Weights of a small CTC audio transcriber.
Model: 11.1M parameters, log mel input, arch tc_resnet, norm batchnorm, activation silu, depths [2, 2, 2, 2], widths [128, 192, 288, 432].
Rows from block 3, named by matrix and row number. Rows with one number belong to one channel. Each number is 50 + 12 x the weight over its row's rms, rounded and kept within 0 to 99. All counts start at 0.
# convs0: first width-9 conv (model.blocks.3.convs.0.weight, 192x192x9), inputs 120-134, a 9 kernel for each
# convs1: second width-9 conv (model.blocks.3.convs.1.weight, 192x192x9, transposed), outputs 120-134, a 9 kernel for each
convs0.2:70 38 50 54 62 46 46 35 51 42 41 64 53 27 38 50 47 53 35 27 36 49 55 57 43 49 54 46 46 32 35 55 51 60 52 59 57 51 57 39 34 54 45 50 52 49 61 67 63 58 37 40 39 67 52 51 39 60 77 38 35 39 48 45 47 68 38 43 71 54 44 57 63 71 56 48 65 57 53 61 56 65 66 39 34 58 56 53 48 43 52 47 40 56 60 69 62 53 57 41 44 52 66 47 51 50 58 52 38 42 50 36 42 45 29 41 45 50 57 35 43 37 39 44 58 56 56 51 72 56 40 58 62 54 62
convs1.2:53 46 47 41 39 35 36 32 65 52 51 45 58 68 49 23 47 48 47 62 42 47 40 48 44 53 62 53 62 60 57 55 49 58 65 65 69 42 57 48 35 37 75 53 55 71 42 53 38 60 68 64 53 53 24 54 45 31 57 55 55 71 47 77 54 54 32 32 46 56 66 51 44 54 36 44 45 32 43 45 46 41 45 60 53 54 37 44 58 49 36 57 58 34 40 54 43 29 52 37 52 47 61 60 55 45 53 62 57 48 42 44 38 39 40 46 35 42 48 32 35 49 52 34 20 37 39 50 57 51 23 41 53 46 28
convs0.3:46 38 24 85 65 55 38 36 51 59 56 38 66 68 46 54 34 56 45 50 35 33 53 42 50 41 42 47 36 57 56 56 34 33 51 61 54 34 32 86 33 43 60 58 36 49 47 31 13 41 61 68 67 43 37 76 58 39 37 69 50 44 40 58 58 42 43 45 58 61 60 47 50 58 44 59 42 41 46 39 50 35 39 42 70 58 31 44 50 45 46 43 79 55 55 55 48 46 37 54 56 53 40 46 26 56 71 51 40 54 26 46 81 58 45 54 39 34 51 59 36 70 59 60 47 37 55 45 41 39 53 58 58 64 62
convs1.3:46 57 46 23 55 53 54 38 48 46 60 73 61 30 49 50 53 43 45 57 53 49 71 63 40 43 53 55 64 52 62 48 58 56 34 29 76 53 47 41 42 60 37 48 42 54 78 37 60 65 50 43 52 56 66 45 41 59 49 61 54 74 29 45 46 63 61 26 38 45 52 62 38 53 36 29 66 67 68 64 56 41 57 44 44 56 40 37 54 48 62 54 42 55 45 45 57 36 47 35 63 32 41 63 61 55 72 49 60 68 72 58 67 40 59 46 54 33 40 48 59 66 38 49 46 43 37 30 36 38 71 47 52 68 56
convs0.4:58 55 36 45 45 49 67 78 78 56 42 57 44 38 51 65 52 45 56 51 54 35 31 48 55 61 50 43 36 46 58 64 47 38 61 57 41 43 35 44 52 56 72 65 50 69 54 54 60 42 48 33 30 27 52 57 59 48 29 52 55 49 30 58 38 33 62 40 47 42 55 49 58 53 63 53 45 63 38 56 39 57 58 52 46 44 51 47 36 37 57 57 57 68 66 51 69 51 44 36 47 60 52 55 67 58 42 62 39 49 57 48 52 59 72 33 35 52 53 60 39 26 31 40 49 47 50 42 49 61 50 54 62 44 53
convs1.4:46 27 31 51 53 43 40 61 66 43 43 41 35 39 63 54 49 59 70 51 47 43 58 49 57 58 45 47 41 42 58 69 56 58 63 62 53 52 66 50 49 21 58 82 60 39 43 40 63 40 26 30 37 58 35 54 59 36 27 42 53 53 50 49 48 48 37 33 39 39 42 46 24 40 46 46 55 53 56 51 33 51 29 49 50 39 41 53 69 61 43 48 54 47 70 59 40 60 74 45 41 65 53 36 44 55 55 52 35 57 71 48 27 51 65 46 58 58 73 69 44 56 63 54 53 41 45 36 44 57 59 55 69 71 76
convs0.5:41 36 41 43 37 42 62 65 50 42 49 53 48 45 55 49 44 40 45 53 51 39 54 35 54 53 36 46 51 54 60 66 56 69 77 49 59 55 51 36 41 18 60 26 72 34 59 63 62 28 14 30 63 60 48 37 49 42 37 20 29 61 38 29 58 74 57 42 47 80 51 38 65 49 55 52 65 69 57 45 54 32 24 42 51 44 46 56 67 47 51 51 31 38 52 46 53 58 41 59 56 43 52 49 41 53 71 54 52 46 41 51 33 32 38 55 46 58 53 64 38 64 63 35 35 52 54 46 50 46 59 59 58 54 42
convs1.5:23 49 45 38 40 39 36 47 49 65 48 47 39 40 38 60 65 57 49 42 68 44 54 42 35 54 61 35 51 44 51 50 48 33 52 57 59 58 79 57 33 39 38 55 37 21 46 40 37 49 46 54 42 63 62 50 31 49 44 39 60 60 45 65 53 68 69 61 46 45 46 65 25 30 65 72 59 58 42 42 38 45 71 43 50 36 40 43 47 36 45 42 19 74 99 53 47 50 56 59 54 66 72 60 45 30 48 57 54 44 33 40 21 48 40 26 48 57 67 41 34 67 58 54 52 38 29 45 52 30 47 58 53 62 57
convs0.6:36 43 48 47 29 34 55 50 39 63 51 42 58 44 28 44 51 56 53 74 45 30 31 41 40 51 63 54 50 37 54 60 64 61 42 49 72 48 27 39 38 56 67 56 34 57 69 52 49 62 47 39 43 49 48 49 31 88 32 47 50 63 23 41 47 38 43 67 61 68 58 49 49 46 51 52 58 49 58 50 51 40 20 30 52 57 45 33 40 56 48 57 45 33 39 50 58 46 44 55 65 72 44 24 32 28 55 58 51 42 53 54 49 56 52 40 48 44 36 44 74 51 38 35 45 56 46 57 55 34 58 46 46 60 56
convs1.6:67 39 28 27 28 41 51 60 64 55 59 45 38 42 48 36 36 47 49 47 65 34 36 46 41 47 47 61 54 59 58 54 48 67 67 73 47 32 50 54 58 44 34 50 57 46 42 38 64 62 47 32 50 60 32 44 70 32 29 71 36 27 34 44 55 47 32 58 57 42 51 58 66 60 52 46 32 43 29 35 54 48 50 52 57 57 55 46 49 67 49 71 51 77 30 50 55 42 61 60 60 35 35 63 57 45 43 47 48 30 36 32 47 50 37 30 42 42 37 65 51 59 67 65 58 57 59 40 53 39 72 44 43 56 49
convs0.7:38 56 57 56 34 37 36 74 39 39 31 33 46 64 65 55 65 45 44 59 55 47 47 46 58 57 35 44 36 50 55 39 51 65 41 74 71 59 38 47 44 33 42 61 27 34 52 51 42 48 52 42 60 39 44 44 50 46 32 71 46 50 55 49 52 58 44 57 42 42 65 59 55 59 49 50 44 49 54 53 31 48 39 46 68 47 24 35 46 42 57 40 42 56 64 60 54 32 73 40 53 52 66 67 43 31 49 43 40 41 51 51 40 27 56 70 62 35 58 56 45 50 53 62 60 54 26 51 50 45 56 37 51 67 51
convs1.7:30 34 33 54 55 50 39 44 39 28 42 54 58 56 52 46 42 62 79 49 32 35 34 52 60 50 56 76 52 73 67 55 45 41 48 58 54 60 59 40 56 33 41 41 51 50 40 42 59 40 51 58 61 41 55 36 44 40 44 49 45 36 60 63 53 41 29 42 42 54 48 27 72 69 75 59 69 80 68 50 57 21 12 46 57 47 56 54 39 34 51 40 45 48 45 53 39 40 43 49 55 35 37 40 28 43 39 28 43 68 33 20 45 66 34 57 53 37 31 27 53 53 43 52 61 53 35 39 32 50 58 55 43 61 67
convs0.8:49 35 44 62 33 33 45 30 16 36 43 51 46 53 42 42 50 53 73 52 43 43 46 73 42 42 46 55 53 44 38 43 43 38 43 50 62 64 72 56 66 67 35 39 60 68 40 40 54 61 39 31 50 51 36 41 44 35 34 36 67 77 55 51 49 54 71 61 23 24 57 47 56 46 42 57 52 64 64 58 44 47 53 58 54 39 67 68 47 66 47 45 69 39 04 20 36 57 73 59 41 40 56 59 49 49 65 68 54 55 55 47 15 23 34 36 62 51 42 54 48 27 38 52 58 55 38 37 42 48 49 41 32 41 38
convs1.8:24 26 17 21 40 62 52 63 61 45 77 54 51 53 49 64 47 38 45 58 64 63 46 29 46 58 50 61 59 36 19 46 48 39 44 49 68 64 40 52 54 30 42 45 36 49 35 29 64 47 41 55 39 29 13 49 59 55 43 40 53 58 47 38 54 57 52 62 61 68 65 54 38 37 32 40 39 46 53 49 45 60 39 53 65 58 45 54 59 53 52 74 50 42 30 52 69 51 52 61 48 40 44 49 55 39 46 52 62 33 35 38 40 44 45 33 53 53 51 39 37 58 43 50 63 60 45 51 58 36 38 45 56 33 23
convs0.9:48 72 65 85 38 39 49 55 49 45 59 41 58 38 37 51 54 41 55 54 37 50 62 39 35 50 47 40 34 49 53 47 45 42 43 58 60 18 57 30 41 50 40 32 56 60 50 48 62 61 58 52 44 40 40 73 00 53 63 56 54 38 74 67 52 26 45 45 53 53 58 49 49 38 48 31 49 48 46 43 49 41 47 37 25 60 60 52 69 56 32 65 20 44 45 17 54 51 46 51 67 79 58 62 49 43 50 59 61 94 52 45 60 50 49 48 49 27 59 38 32 46 48 48 40 49 70 69 56 48 39 52 41 46 39
convs1.9:64 34 53 52 49 71 67 48 53 49 43 57 65 38 45 39 55 50 38 60 78 51 40 50 43 54 45 57 50 57 58 47 40 65 48 44 60 50 60 59 47 79 62 32 45 45 45 47 33 64 48 48 61 82 52 20 37 42 73 46 51 67 52 07 40 56 50 41 55 60 49 57 41 20 41 44 39 54 36 24 35 61 77 30 46 53 37 40 47 47 48 44 61 48 65 39 43 59 48 34 29 45 48 47 50 59 64 47 52 62 60 45 23 47 82 62 31 60 65 36 44 77 58 59 44 47 34 43 22 46 43 45 52 47 52
convs0.10:47 53 40 38 15 52 51 40 77 46 43 56 55 70 59 30 38 46 69 51 48 64 50 63 67 51 71 43 60 59 36 42 73 72 44 32 58 43 47 49 49 93 56 57 49 48 33 32 46 69 58 62 66 52 54 28 51 58 51 25 26 80 56 47 58 62 52 49 35 67 95 36 51 52 53 50 61 37 32 53 30 42 51 51 45 43 55 47 69 55 52 43 39 45 29 49 21 47 69 55 60 55 43 24 42 67 56 53 41 47 48 41 38 47 37 45 50 44 62 64 49 56 22 29 22 40 54 60 61 48 37 58 63 56 42
convs1.10:54 63 50 60 81 39 35 50 52 54 48 33 43 55 57 51 56 50 52 49 47 55 62 51 47 47 36 45 56 57 64 58 50 54 85 47 45 29 56 58 53 64 48 52 40 59 43 54 55 43 32 38 23 43 44 64 55 32 39 66 51 46 54 25 50 68 77 57 58 48 58 54 64 63 53 45 53 47 47 42 38 52 65 56 38 47 50 53 52 38 47 37 35 45 59 45 60 50 44 23 29 31 26 49 47 53 32 57 35 48 35 43 43 53 55 43 47 57 55 72 77 74 63 45 38 49 38 41 47 43 36 50 56 46 47
convs0.11:33 43 46 46 39 79 76 57 64 56 44 44 44 54 37 33 43 29 45 54 67 58 40 33 35 61 52 45 53 51 42 74 44 40 52 61 55 59 62 50 57 65 41 62 49 53 55 59 74 68 74 56 41 48 35 56 74 38 30 40 70 45 32 51 60 50 38 42 54 72 35 49 51 51 62 38 31 36 42 36 60 75 48 54 43 28 40 58 55 58 58 53 56 58 43 25 40 44 37 60 43 44 66 53 42 49 51 49 66 51 47 42 00 30 64 46 46 36 49 50 62 25 33 20 54 44 52 38 44 63 58 66 67 47 45
convs1.11:41 53 64 73 41 46 46 35 39 70 46 39 37 46 38 38 69 77 57 63 47 39 25 59 59 50 66 52 34 38 38 61 67 63 54 44 58 36 21 69 59 28 51 61 52 47 54 48 47 20 36 37 46 28 33 41 41 41 46 40 63 54 62 59 50 73 75 56 42 63 57 41 58 69 69 55 32 46 61 41 62 64 40 50 56 58 63 41 29 33 60 56 64 27 51 70 59 62 44 33 46 44 49 57 65 54 48 58 65 54 71 42 39 80 59 64 49 57 73 49 47 41 58 57 40 44 76 60 47 48 47 41 51 46 49
convs0.12:29 42 47 48 64 55 36 50 59 34 51 65 60 37 50 62 62 50 47 62 69 52 50 34 58 59 40 45 53 43 37 35 38 69 41 29 46 50 63 82 43 41 35 46 54 56 67 80 52 22 47 90 44 20 49 34 58 77 33 45 58 69 54 50 56 60 49 59 67 47 43 33 60 52 50 55 45 54 57 49 51 68 56 40 63 58 56 35 34 33 50 55 47 55 42 33 36 59 58 36 56 51 39 52 52 37 39 33 56 57 58 49 32 61 49 49 43 35 30 38 35 55 48 48 43 45 63 52 59 62 57 65 68 53 59
convs1.12:47 42 41 48 54 48 63 61 50 41 38 53 30 37 58 50 48 53 51 45 43 45 44 44 62 45 36 45 63 44 42 38 36 44 47 54 43 37 48 61 32 43 60 74 45 42 60 52 44 42 45 42 39 49 36 54 61 34 33 62 68 62 47 58 58 55 25 52 58 40 32 50 49 47 56 44 46 43 31 44 48 24 32 43 58 52 60 70 62 50 57 59 41 39 59 60 34 42 63 59 53 42 37 69 56 52 52 38 38 65 53 52 51 44 51 55 59 70 52 49 44 31 45 47 45 37 34 46 70 48 30 42 45 44 38
convs0.13:46 40 60 54 64 40 55 51 56 53 50 59 39 49 56 52 42 55 64 60 31 40 77 46 55 48 27 45 52 45 30 47 58 55 60 53 55 44 25 38 29 39 39 59 43 51 54 44 59 65 24 35 56 40 69 53 45 10 39 62 27 53 70 70 61 45 76 41 46 64 62 46 50 61 40 45 46 49 41 54 40 44 70 46 23 60 54 70 66 66 40 41 46 34 59 79 51 44 56 51 65 48 38 32 55 72 54 36 47 52 65 28 38 30 48 57 48 33 55 49 42 48 55 34 49 55 42 46 44 54 45 40 44 44 30
convs1.13:40 52 47 50 60 52 49 65 43 30 43 47 65 45 25 31 72 43 45 43 51 46 44 52 53 56 51 28 41 40 45 52 50 46 49 50 77 47 51 46 26 73 53 39 31 56 51 52 65 56 34 30 56 60 38 60 48 48 69 29 53 52 59 64 56 55 51 49 54 29 35 43 70 54 75 49 52 56 48 55 46 41 51 53 52 42 46 46 64 43 50 53 61 56 38 30 67 49 36 35 36 51 48 51 42 61 56 51 60 79 54 42 42 52 60 78 58 54 51 53 57 50 49 31 48 46 36 54 66 41 42 66 50 63 46
convs0.14:54 57 68 58 63 63 54 46 24 30 50 55 39 45 53 44 72 68 53 53 33 32 37 51 43 29 35 69 70 39 30 46 57 81 57 48 48 43 45 36 45 48 34 37 57 53 47 38 45 40 45 50 50 53 23 40 38 53 34 64 36 49 30 40 52 47 62 52 45 48 68 50 44 35 39 54 67 65 47 47 64 42 41 45 55 44 51 70 66 62 62 61 35 61 61 45 68 57 58 49 37 56 64 61 54 45 48 46 37 27 42 57 40 54 62 63 47 26 40 49 42 45 49 48 34 47 61 47 56 70 55 66 52 48 34
convs1.14:71 60 54 47 37 40 53 57 67 43 52 42 47 35 36 42 30 37 52 52 44 31 39 40 52 52 45 18 25 28 25 27 42 43 47 59 45 35 53 60 55 11 52 61 34 35 41 50 56 51 34 25 37 53 54 34 48 76 52 52 56 44 62 57 54 28 48 57 46 31 46 48 29 48 50 63 48 51 62 53 72 36 40 47 47 46 54 42 32 43 48 38 69 74 66 71 33 29 69 24 44 42 33 50 50 34 48 47 40 40 46 38 29 35 52 51 44 61 62 82 59 46 46 35 38 56 38 53 59 40 34 35 54 58 54
convs0.15:48 55 57 33 37 49 51 61 52 44 53 28 34 47 62 48 44 47 70 75 58 60 52 71 62 57 49 44 41 65 37 30 46 64 53 43 52 54 54 54 59 21 40 43 53 51 61 58 40 37 48 30 49 38 43 68 55 68 61 39 54 43 41 20 50 50 53 43 75 54 60 59 58 61 60 56 60 49 40 47 34 60 48 32 37 43 34 27 27 41 44 50 61 45 55 69 80 54 38 46 51 67 51 44 39 46 45 32 60 48 48 44 37 54 39 45 48 59 45 48 44 42 39 66 31 71 31 46 63 54 45 53 44 66 49
convs1.15:56 52 38 55 41 38 50 57 61 59 59 51 62 61 33 43 58 69 55 44 45 42 43 48 47 50 57 31 50 43 38 37 41 61 43 38 69 61 71 48 66 41 47 61 74 74 59 48 32 41 58 57 44 41 40 68 61 41 48 58 51 78 49 39 49 46 44 44 52 72 64 58 47 54 49 57 50 48 36 49 53 69 80 59 54 48 55 62 46 36 45 46 48 64 41 67 73 61 58 50 40 25 54 58 50 50 42 43 50 52 36 38 43 55 56 53 51 53 50 68 52 29 44 40 45 54 73 63 68 61 60 57 52 65 80
convs0.16:36 49 49 49 29 32 56 35 38 49 46 23 33 70 74 61 41 49 44 61 51 36 48 61 48 42 47 40 46 58 41 66 65 60 49 56 46 56 39 54 24 38 39 30 58 55 48 41 57 58 56 48 48 43 41 38 55 32 84 33 31 53 44 48 55 56 51 59 42 54 52 60 55 55 52 51 50 52 60 45 46 63 28 38 58 64 54 44 42 50 62 63 63 21 34 63 43 45 66 56 35 55 74 66 78 71 63 60 51 48 57 43 64 74 58 38 45 57 44 51 58 50 72 51 52 29 56 54 51 55 57 42 57 70 63
convs1.16:54 51 48 59 59 57 50 58 73 56 21 35 45 70 38 36 62 54 56 46 48 37 46 50 44 49 57 67 48 30 32 45 50 57 65 52 57 38 52 64 48 78 59 55 50 51 38 32 55 73 49 50 63 52 55 76 54 44 74 47 52 54 63 52 56 60 53 51 61 67 47 67 42 49 48 44 49 47 35 60 66 43 54 59 49 46 52 46 58 73 73 66 75 60 48 19 39 47 68 42 49 60 69 31 24 35 49 47 38 40 57 56 44 64 57 65 49 36 45 53 49 58 61 54 39 52 59 69 62 63 55 73 73 54 52
convs0.17:56 49 58 39 53 55 45 50 40 59 63 49 48 33 40 54 55 36 61 45 42 68 50 38 43 60 57 36 58 71 64 36 48 50 56 55 39 36 41 36 44 43 49 66 49 40 53 43 57 40 32 57 53 54 23 45 24 80 69 50 71 57 51 34 39 37 51 42 84 68 42 43 61 53 44 36 38 52 50 52 36 56 57 52 56 70 48 60 65 48 61 17 36 43 54 46 67 40 30 34 52 52 62 50 44 49 53 53 69 46 48 39 61 18 43 69 49 35 36 35 28 34 31 40 73 66 59 70 54 75 54 42 54 51 47
convs1.17:26 41 44 41 40 52 62 52 60 51 68 55 66 40 66 46 64 50 55 43 52 61 46 52 70 66 52 56 47 54 55 47 61 51 56 45 59 42 47 53 67 56 64 55 33 63 49 47 60 40 47 66 50 62 54 33 34 43 60 63 46 50 43 24 46 55 56 40 52 48 58 62 34 41 38 45 35 58 45 49 72 18 11 24 36 70 72 48 52 60 50 41 49 67 49 34 37 39 64 43 39 37 33 44 50 43 34 51 48 47 27 40 59 47 31 31 59 62 49 53 51 50 58 53 44 29 30 47 52 57 42 47 53 64 60
convs0.18:45 39 79 59 30 31 38 53 58 54 58 54 42 29 43 35 53 52 53 37 55 72 77 48 37 41 44 61 63 47 44 37 44 41 62 48 65 33 75 32 43 24 46 46 34 64 70 53 71 63 25 34 40 47 49 63 42 43 53 41 26 48 58 41 48 51 40 61 47 51 51 42 52 52 56 56 52 49 49 55 51 71 52 66 55 25 49 43 45 45 46 45 49 29 40 41 42 36 43 55 52 52 48 43 56 42 44 67 58 45 61 42 41 29 41 52 51 55 60 44 48 41 57 38 56 60 66 62 50 44 48 48 58 59 51
convs1.18:33 22 38 45 42 52 55 37 60 34 60 60 64 66 31 48 67 52 74 54 59 64 57 65 83 40 45 57 73 69 79 36 40 41 17 49 48 58 49 28 24 29 46 50 43 61 71 48 56 87 48 29 47 38 55 61 47 78 42 48 54 65 61 50 58 56 62 29 14 38 43 56 54 50 46 36 41 50 40 41 44 51 61 59 61 62 41 65 59 33 48 51 47 87 52 43 35 69 65 51 27 41 36 34 53 51 41 58 70 62 51 42 34 46 29 43 48 58 68 46 43 57 42 51 45 54 49 64 50 52 51 43 37 41 46
convs0.19:58 53 49 44 56 50 37 44 43 38 35 50 72 80 57 60 66 50 62 37 49 47 57 66 57 63 56 45 65 54 54 51 47 54 44 45 48 64 46 51 38 31 59 55 56 35 31 56 72 62 57 58 60 62 57 45 42 52 44 68 70 54 35 43 44 39 58 49 49 37 53 60 52 50 62 56 60 49 43 45 42 53 41 34 49 45 47 29 17 12 62 47 43 40 56 59 59 55 62 51 25 30 50 49 48 35 26 47 42 48 46 50 42 46 52 62 44 52 40 41 54 48 73 68 63 59 62 48 60 60 49 53 57 61 49
convs1.19:42 50 51 55 51 53 45 48 57 44 50 43 50 65 70 52 37 45 45 45 35 28 35 51 73 62 31 46 59 51 51 39 54 56 58 41 55 47 58 53 46 42 42 63 44 46 43 56 42 31 58 75 70 46 49 48 66 53 61 69 50 29 51 46 56 45 54 58 55 36 59 68 49 39 41 45 51 51 49 47 43 42 37 49 54 63 58 54 64 61 69 49 45 47 74 55 45 38 62 39 30 37 45 62 59 27 46 69 46 54 55 31 52 39 50 39 49 54 46 67 64 29 39 57 53 59 46 54 63 49 43 56 49 63 66
convs0.20:56 38 37 50 66 75 57 57 64 35 57 34 38 55 63 44 61 70 72 55 46 44 57 43 44 47 53 61 59 37 36 64 50 40 51 55 58 52 50 42 48 52 66 66 56 65 55 28 51 50 31 34 51 74 50 59 46 57 70 58 48 61 65 52 36 46 55 66 50 47 37 47 58 47 45 51 46 63 66 62 59 69 57 58 60 39 25 23 04 29 61 63 53 34 31 56 66 53 69 48 36 49 48 39 34 45 23 48 45 43 51 64 69 42 30 40 76 59 45 45 35 31 42 38 45 62 65 49 47 44 56 53 48 44 53
convs1.20:52 65 49 25 39 49 55 64 54 54 38 45 35 46 53 56 70 56 64 66 39 37 65 59 56 57 65 45 50 35 22 47 76 72 58 20 60 77 64 37 46 39 37 53 57 82 53 44 56 47 58 58 41 40 81 55 54 69 56 46 43 60 56 45 56 52 47 43 30 32 51 60 60 37 30 53 56 44 41 57 63 44 53 58 53 49 47 47 39 43 53 53 55 51 56 44 55 43 36 65 75 57 53 59 56 57 44 36 48 30 01 41 85 70 62 41 57 61 66 64 61 61 65 68 62 56 65 42 32 55 59 57 52 39 49
convs0.21:58 45 20 32 80 63 60 35 34 51 54 67 47 51 52 51 46 42 54 48 43 33 38 56 39 33 40 35 51 46 41 44 42 38 34 43 42 43 56 62 48 68 57 54 59 56 45 43 56 45 47 56 43 74 50 58 52 64 61 46 57 44 75 51 43 55 96 61 52 48 50 57 55 47 43 42 32 34 48 51 45 55 60 76 44 64 46 41 35 54 56 51 58 61 60 38 45 45 45 53 57 48 34 27 50 48 51 53 20 52 56 39 71 40 47 52 59 57 52 50 56 47 62 39 60 48 59 47 46 53 58 56 54 43 39
convs1.21:28 55 33 37 73 60 65 42 54 46 46 42 72 59 52 57 30 27 55 55 44 62 72 67 56 52 50 40 55 54 44 58 58 57 65 58 26 21 69 63 50 59 49 63 43 77 51 45 45 51 57 51 53 54 51 43 45 48 36 29 32 46 58 37 47 46 42 40 39 34 46 41 52 56 56 51 47 68 53 52 51 32 36 34 23 12 29 47 52 56 33 42 41 39 52 26 47 41 50 37 39 44 55 38 37 47 45 42 44 46 43 59 69 30 52 36 28 40 55 53 55 30 45 27 36 43 47 24 37 44 32 35 36 31 39
convs0.22:63 54 50 20 35 47 38 35 50 54 48 52 24 59 55 35 38 52 40 49 45 44 55 42 45 51 65 34 39 25 48 57 43 46 49 65 34 61 24 46 69 66 62 27 45 55 48 51 56 60 32 36 45 52 52 56 69 50 54 29 59 59 48 57 43 51 50 43 83 44 57 45 56 47 53 45 58 54 57 47 47 55 65 61 63 38 29 39 58 42 44 53 40 58 45 31 39 54 53 58 42 58 47 32 21 39 38 51 63 37 47 45 47 36 43 51 43 39 53 40 46 46 41 43 47 44 52 50 51 56 45 49 43 40 51
convs1.22:42 31 30 45 71 47 36 53 45 55 51 50 32 56 61 70 58 56 50 58 65 51 55 67 61 48 62 71 73 56 32 46 29 53 38 60 66 63 34 46 60 53 46 53 42 41 59 54 53 68 61 23 56 45 62 57 54 54 40 52 45 47 40 69 57 35 43 37 47 52 52 47 44 44 55 30 51 67 52 45 41 48 53 57 63 55 61 62 77 63 50 40 46 50 59 52 66 39 57 36 41 41 78 82 42 43 48 62 56 69 55 41 54 42 48 46 52 48 45 51 45 64 52 45 72 62 65 55 55 62 42 52 37 45 38
convs0.23:50 45 50 50 52 47 50 40 56 53 53 52 29 53 34 33 52 53 26 50 74 51 36 55 57 58 52 56 45 50 45 43 43 50 45 40 66 76 59 37 55 71 51 42 72 47 49 57 54 40 34 41 45 46 60 37 47 38 59 52 63 55 36 40 60 62 55 66 45 56 57 41 63 51 42 56 47 49 53 61 47 38 26 15 46 60 59 53 41 37 56 45 71 46 42 59 50 57 52 41 33 34 60 77 73 56 40 47 56 59 48 43 54 50 59 46 65 47 51 33 46 44 51 39 53 58 51 79 72 43 46 44 39 60 52
convs1.23:64 53 53 66 63 59 37 42 72 58 56 48 40 40 43 35 65 47 70 47 59 52 37 32 40 46 68 53 50 53 42 72 49 37 48 58 54 41 44 47 45 51 41 50 53 72 66 56 55 34 30 50 63 44 41 41 71 62 67 50 37 62 50 48 46 41 26 32 24 25 54 63 50 64 68 45 43 69 76 57 58 54 53 79 59 43 54 58 55 57 47 39 42 50 43 42 49 50 50 72 83 63 39 38 55 55 44 45 48 37 60 51 56 58 43 57 61 63 50 58 57 62 43 48 57 54 57 61 51 47 48 50 46 51 54
convs0.24:62 43 51 50 65 40 50 61 68 49 71 51 48 58 52 45 53 43 62 61 47 53 76 65 36 48 55 47 40 32 78 48 37 39 43 52 47 47 45 82 70 51 34 40 52 58 56 54 41 47 65 38 31 39 27 65 43 60 58 51 64 59 37 38 60 66 67 43 64 53 42 46 59 49 54 50 46 60 56 53 44 37 53 61 56 23 49 54 30 50 57 48 39 99 56 37 40 42 43 35 56 63 66 51 44 54 46 48 37 41 43 48 45 11 35 57 53 48 41 66 41 58 24 49 50 42 49 56 40 53 43 53 51 52 44
convs1.24:58 79 76 53 49 65 53 59 71 62 39 41 51 38 53 39 46 66 48 37 47 45 62 48 34 57 41 46 50 61 58 63 72 34 48 56 47 45 46 45 47 27 44 50 55 44 50 53 51 36 46 58 36 61 42 52 41 41 47 57 52 56 50 49 59 57 57 41 58 49 67 38 31 31 41 54 51 44 27 40 57 55 53 46 37 46 52 52 53 62 53 64 57 38 26 77 53 51 59 45 45 43 35 53 34 52 46 54 54 59 51 45 70 62 37 56 74 47 31 51 35 79 57 62 47 36 53 52 73 79 63 49 35 46 64
convs0.25:59 46 48 43 29 56 36 45 43 42 42 35 40 30 49 53 43 38 64 62 43 32 33 47 49 62 50 62 59 57 33 42 60 46 40 42 63 34 53 65 50 54 45 47 51 42 47 49 32 29 52 56 46 54 61 38 63 37 43 53 85 43 27 58 59 45 36 39 22 31 49 70 45 52 60 45 63 55 52 50 44 61 40 58 33 91 68 69 52 44 44 43 61 50 56 57 55 55 60 57 50 55 41 44 39 43 26 43 49 33 46 36 47 43 52 64 59 53 61 33 39 29 37 35 39 49 36 41 41 50 58 52 60 56 59
convs1.25:57 46 52 54 46 63 57 49 57 56 69 66 49 26 39 58 40 48 48 43 72 69 47 34 36 46 32 42 79 73 51 44 35 51 46 48 54 58 45 82 56 46 58 31 61 30 41 71 46 49 48 73 63 41 49 55 48 68 44 44 59 43 65 37 52 47 52 64 55 46 38 53 62 56 64 60 51 56 51 49 55 34 58 58 70 58 17 36 68 42 56 32 48 23 36 29 74 82 59 50 54 65 56 48 77 67 40 51 55 47 63 58 37 24 38 31 53 45 51 63 56 56 42 54 70 52 66 62 62 56 24 39 66 68 46
convs0.26:61 74 68 60 53 76 57 68 47 33 45 26 42 39 57 65 52 24 55 46 41 52 41 34 41 48 75 29 46 48 61 55 52 55 48 46 41 52 56 26 27 73 80 51 26 72 47 43 27 09 36 71 66 54 47 76 45 38 46 59 43 63 34 40 40 60 66 94 53 48 57 36 45 55 49 48 55 54 43 43 40 49 49 66 51 30 77 57 25 51 56 24 37 66 44 49 49 36 38 58 58 54 28 52 53 66 39 67 69 58 65 48 33 72 68 42 58 40 53 43 31 38 40 64 52 47 57 58 63 48 43 40 56 54 71
convs1.26:59 35 24 28 49 33 57 51 43 40 66 60 64 72 75 58 49 54 57 59 82 38 38 48 50 47 41 47 58 58 49 20 43 46 36 56 53 34 45 66 21 44 32 32 55 19 62 53 53 57 49 53 39 53 62 63 46 44 24 51 33 46 54 49 55 45 45 51 37 61 48 27 47 47 57 37 54 66 59 53 51 55 41 39 62 36 64 76 46 50 61 59 44 43 55 81 75 59 40 48 46 56 43 59 70 51 62 49 58 52 49 38 27 49 44 43 36 44 41 44 51 53 52 73 51 45 64 68 45 40 70 53 56 51 38
convs0.27:24 18 62 56 31 46 43 49 39 37 30 61 41 53 64 44 51 44 55 46 61 63 37 51 57 71 49 59 72 58 57 67 44 46 50 52 43 55 65 66 51 55 54 44 41 43 46 22 66 69 48 60 53 48 62 58 50 34 54 75 56 39 53 39 39 39 58 52 44 44 53 48 61 42 34 47 38 42 40 50 44 49 68 83 26 43 46 54 61 48 57 67 55 38 66 44 59 45 35 37 48 80 70 38 57 39 40 52 51 31 44 64 45 60 46 35 34 73 58 51 81 22 46 42 39 56 63 31 50 63 47 40 47 51 42
convs1.27:67 60 50 44 36 25 48 66 53 56 48 44 68 52 39 43 56 71 54 62 47 55 57 69 90 45 59 29 30 35 32 37 58 42 27 36 53 57 55 42 51 16 46 60 40 40 37 33 39 38 76 49 43 60 62 53 66 42 46 34 59 42 35 43 38 64 68 73 51 46 51 39 28 61 39 58 49 46 48 43 50 45 44 54 50 40 30 60 57 61 60 50 53 46 47 47 43 88 43 41 41 50 53 57 60 70 51 71 60 62 71 68 55 33 51 60 46 61 57 54 64 55 69 56 43 71 27 27 33 38 28 43 43 49 76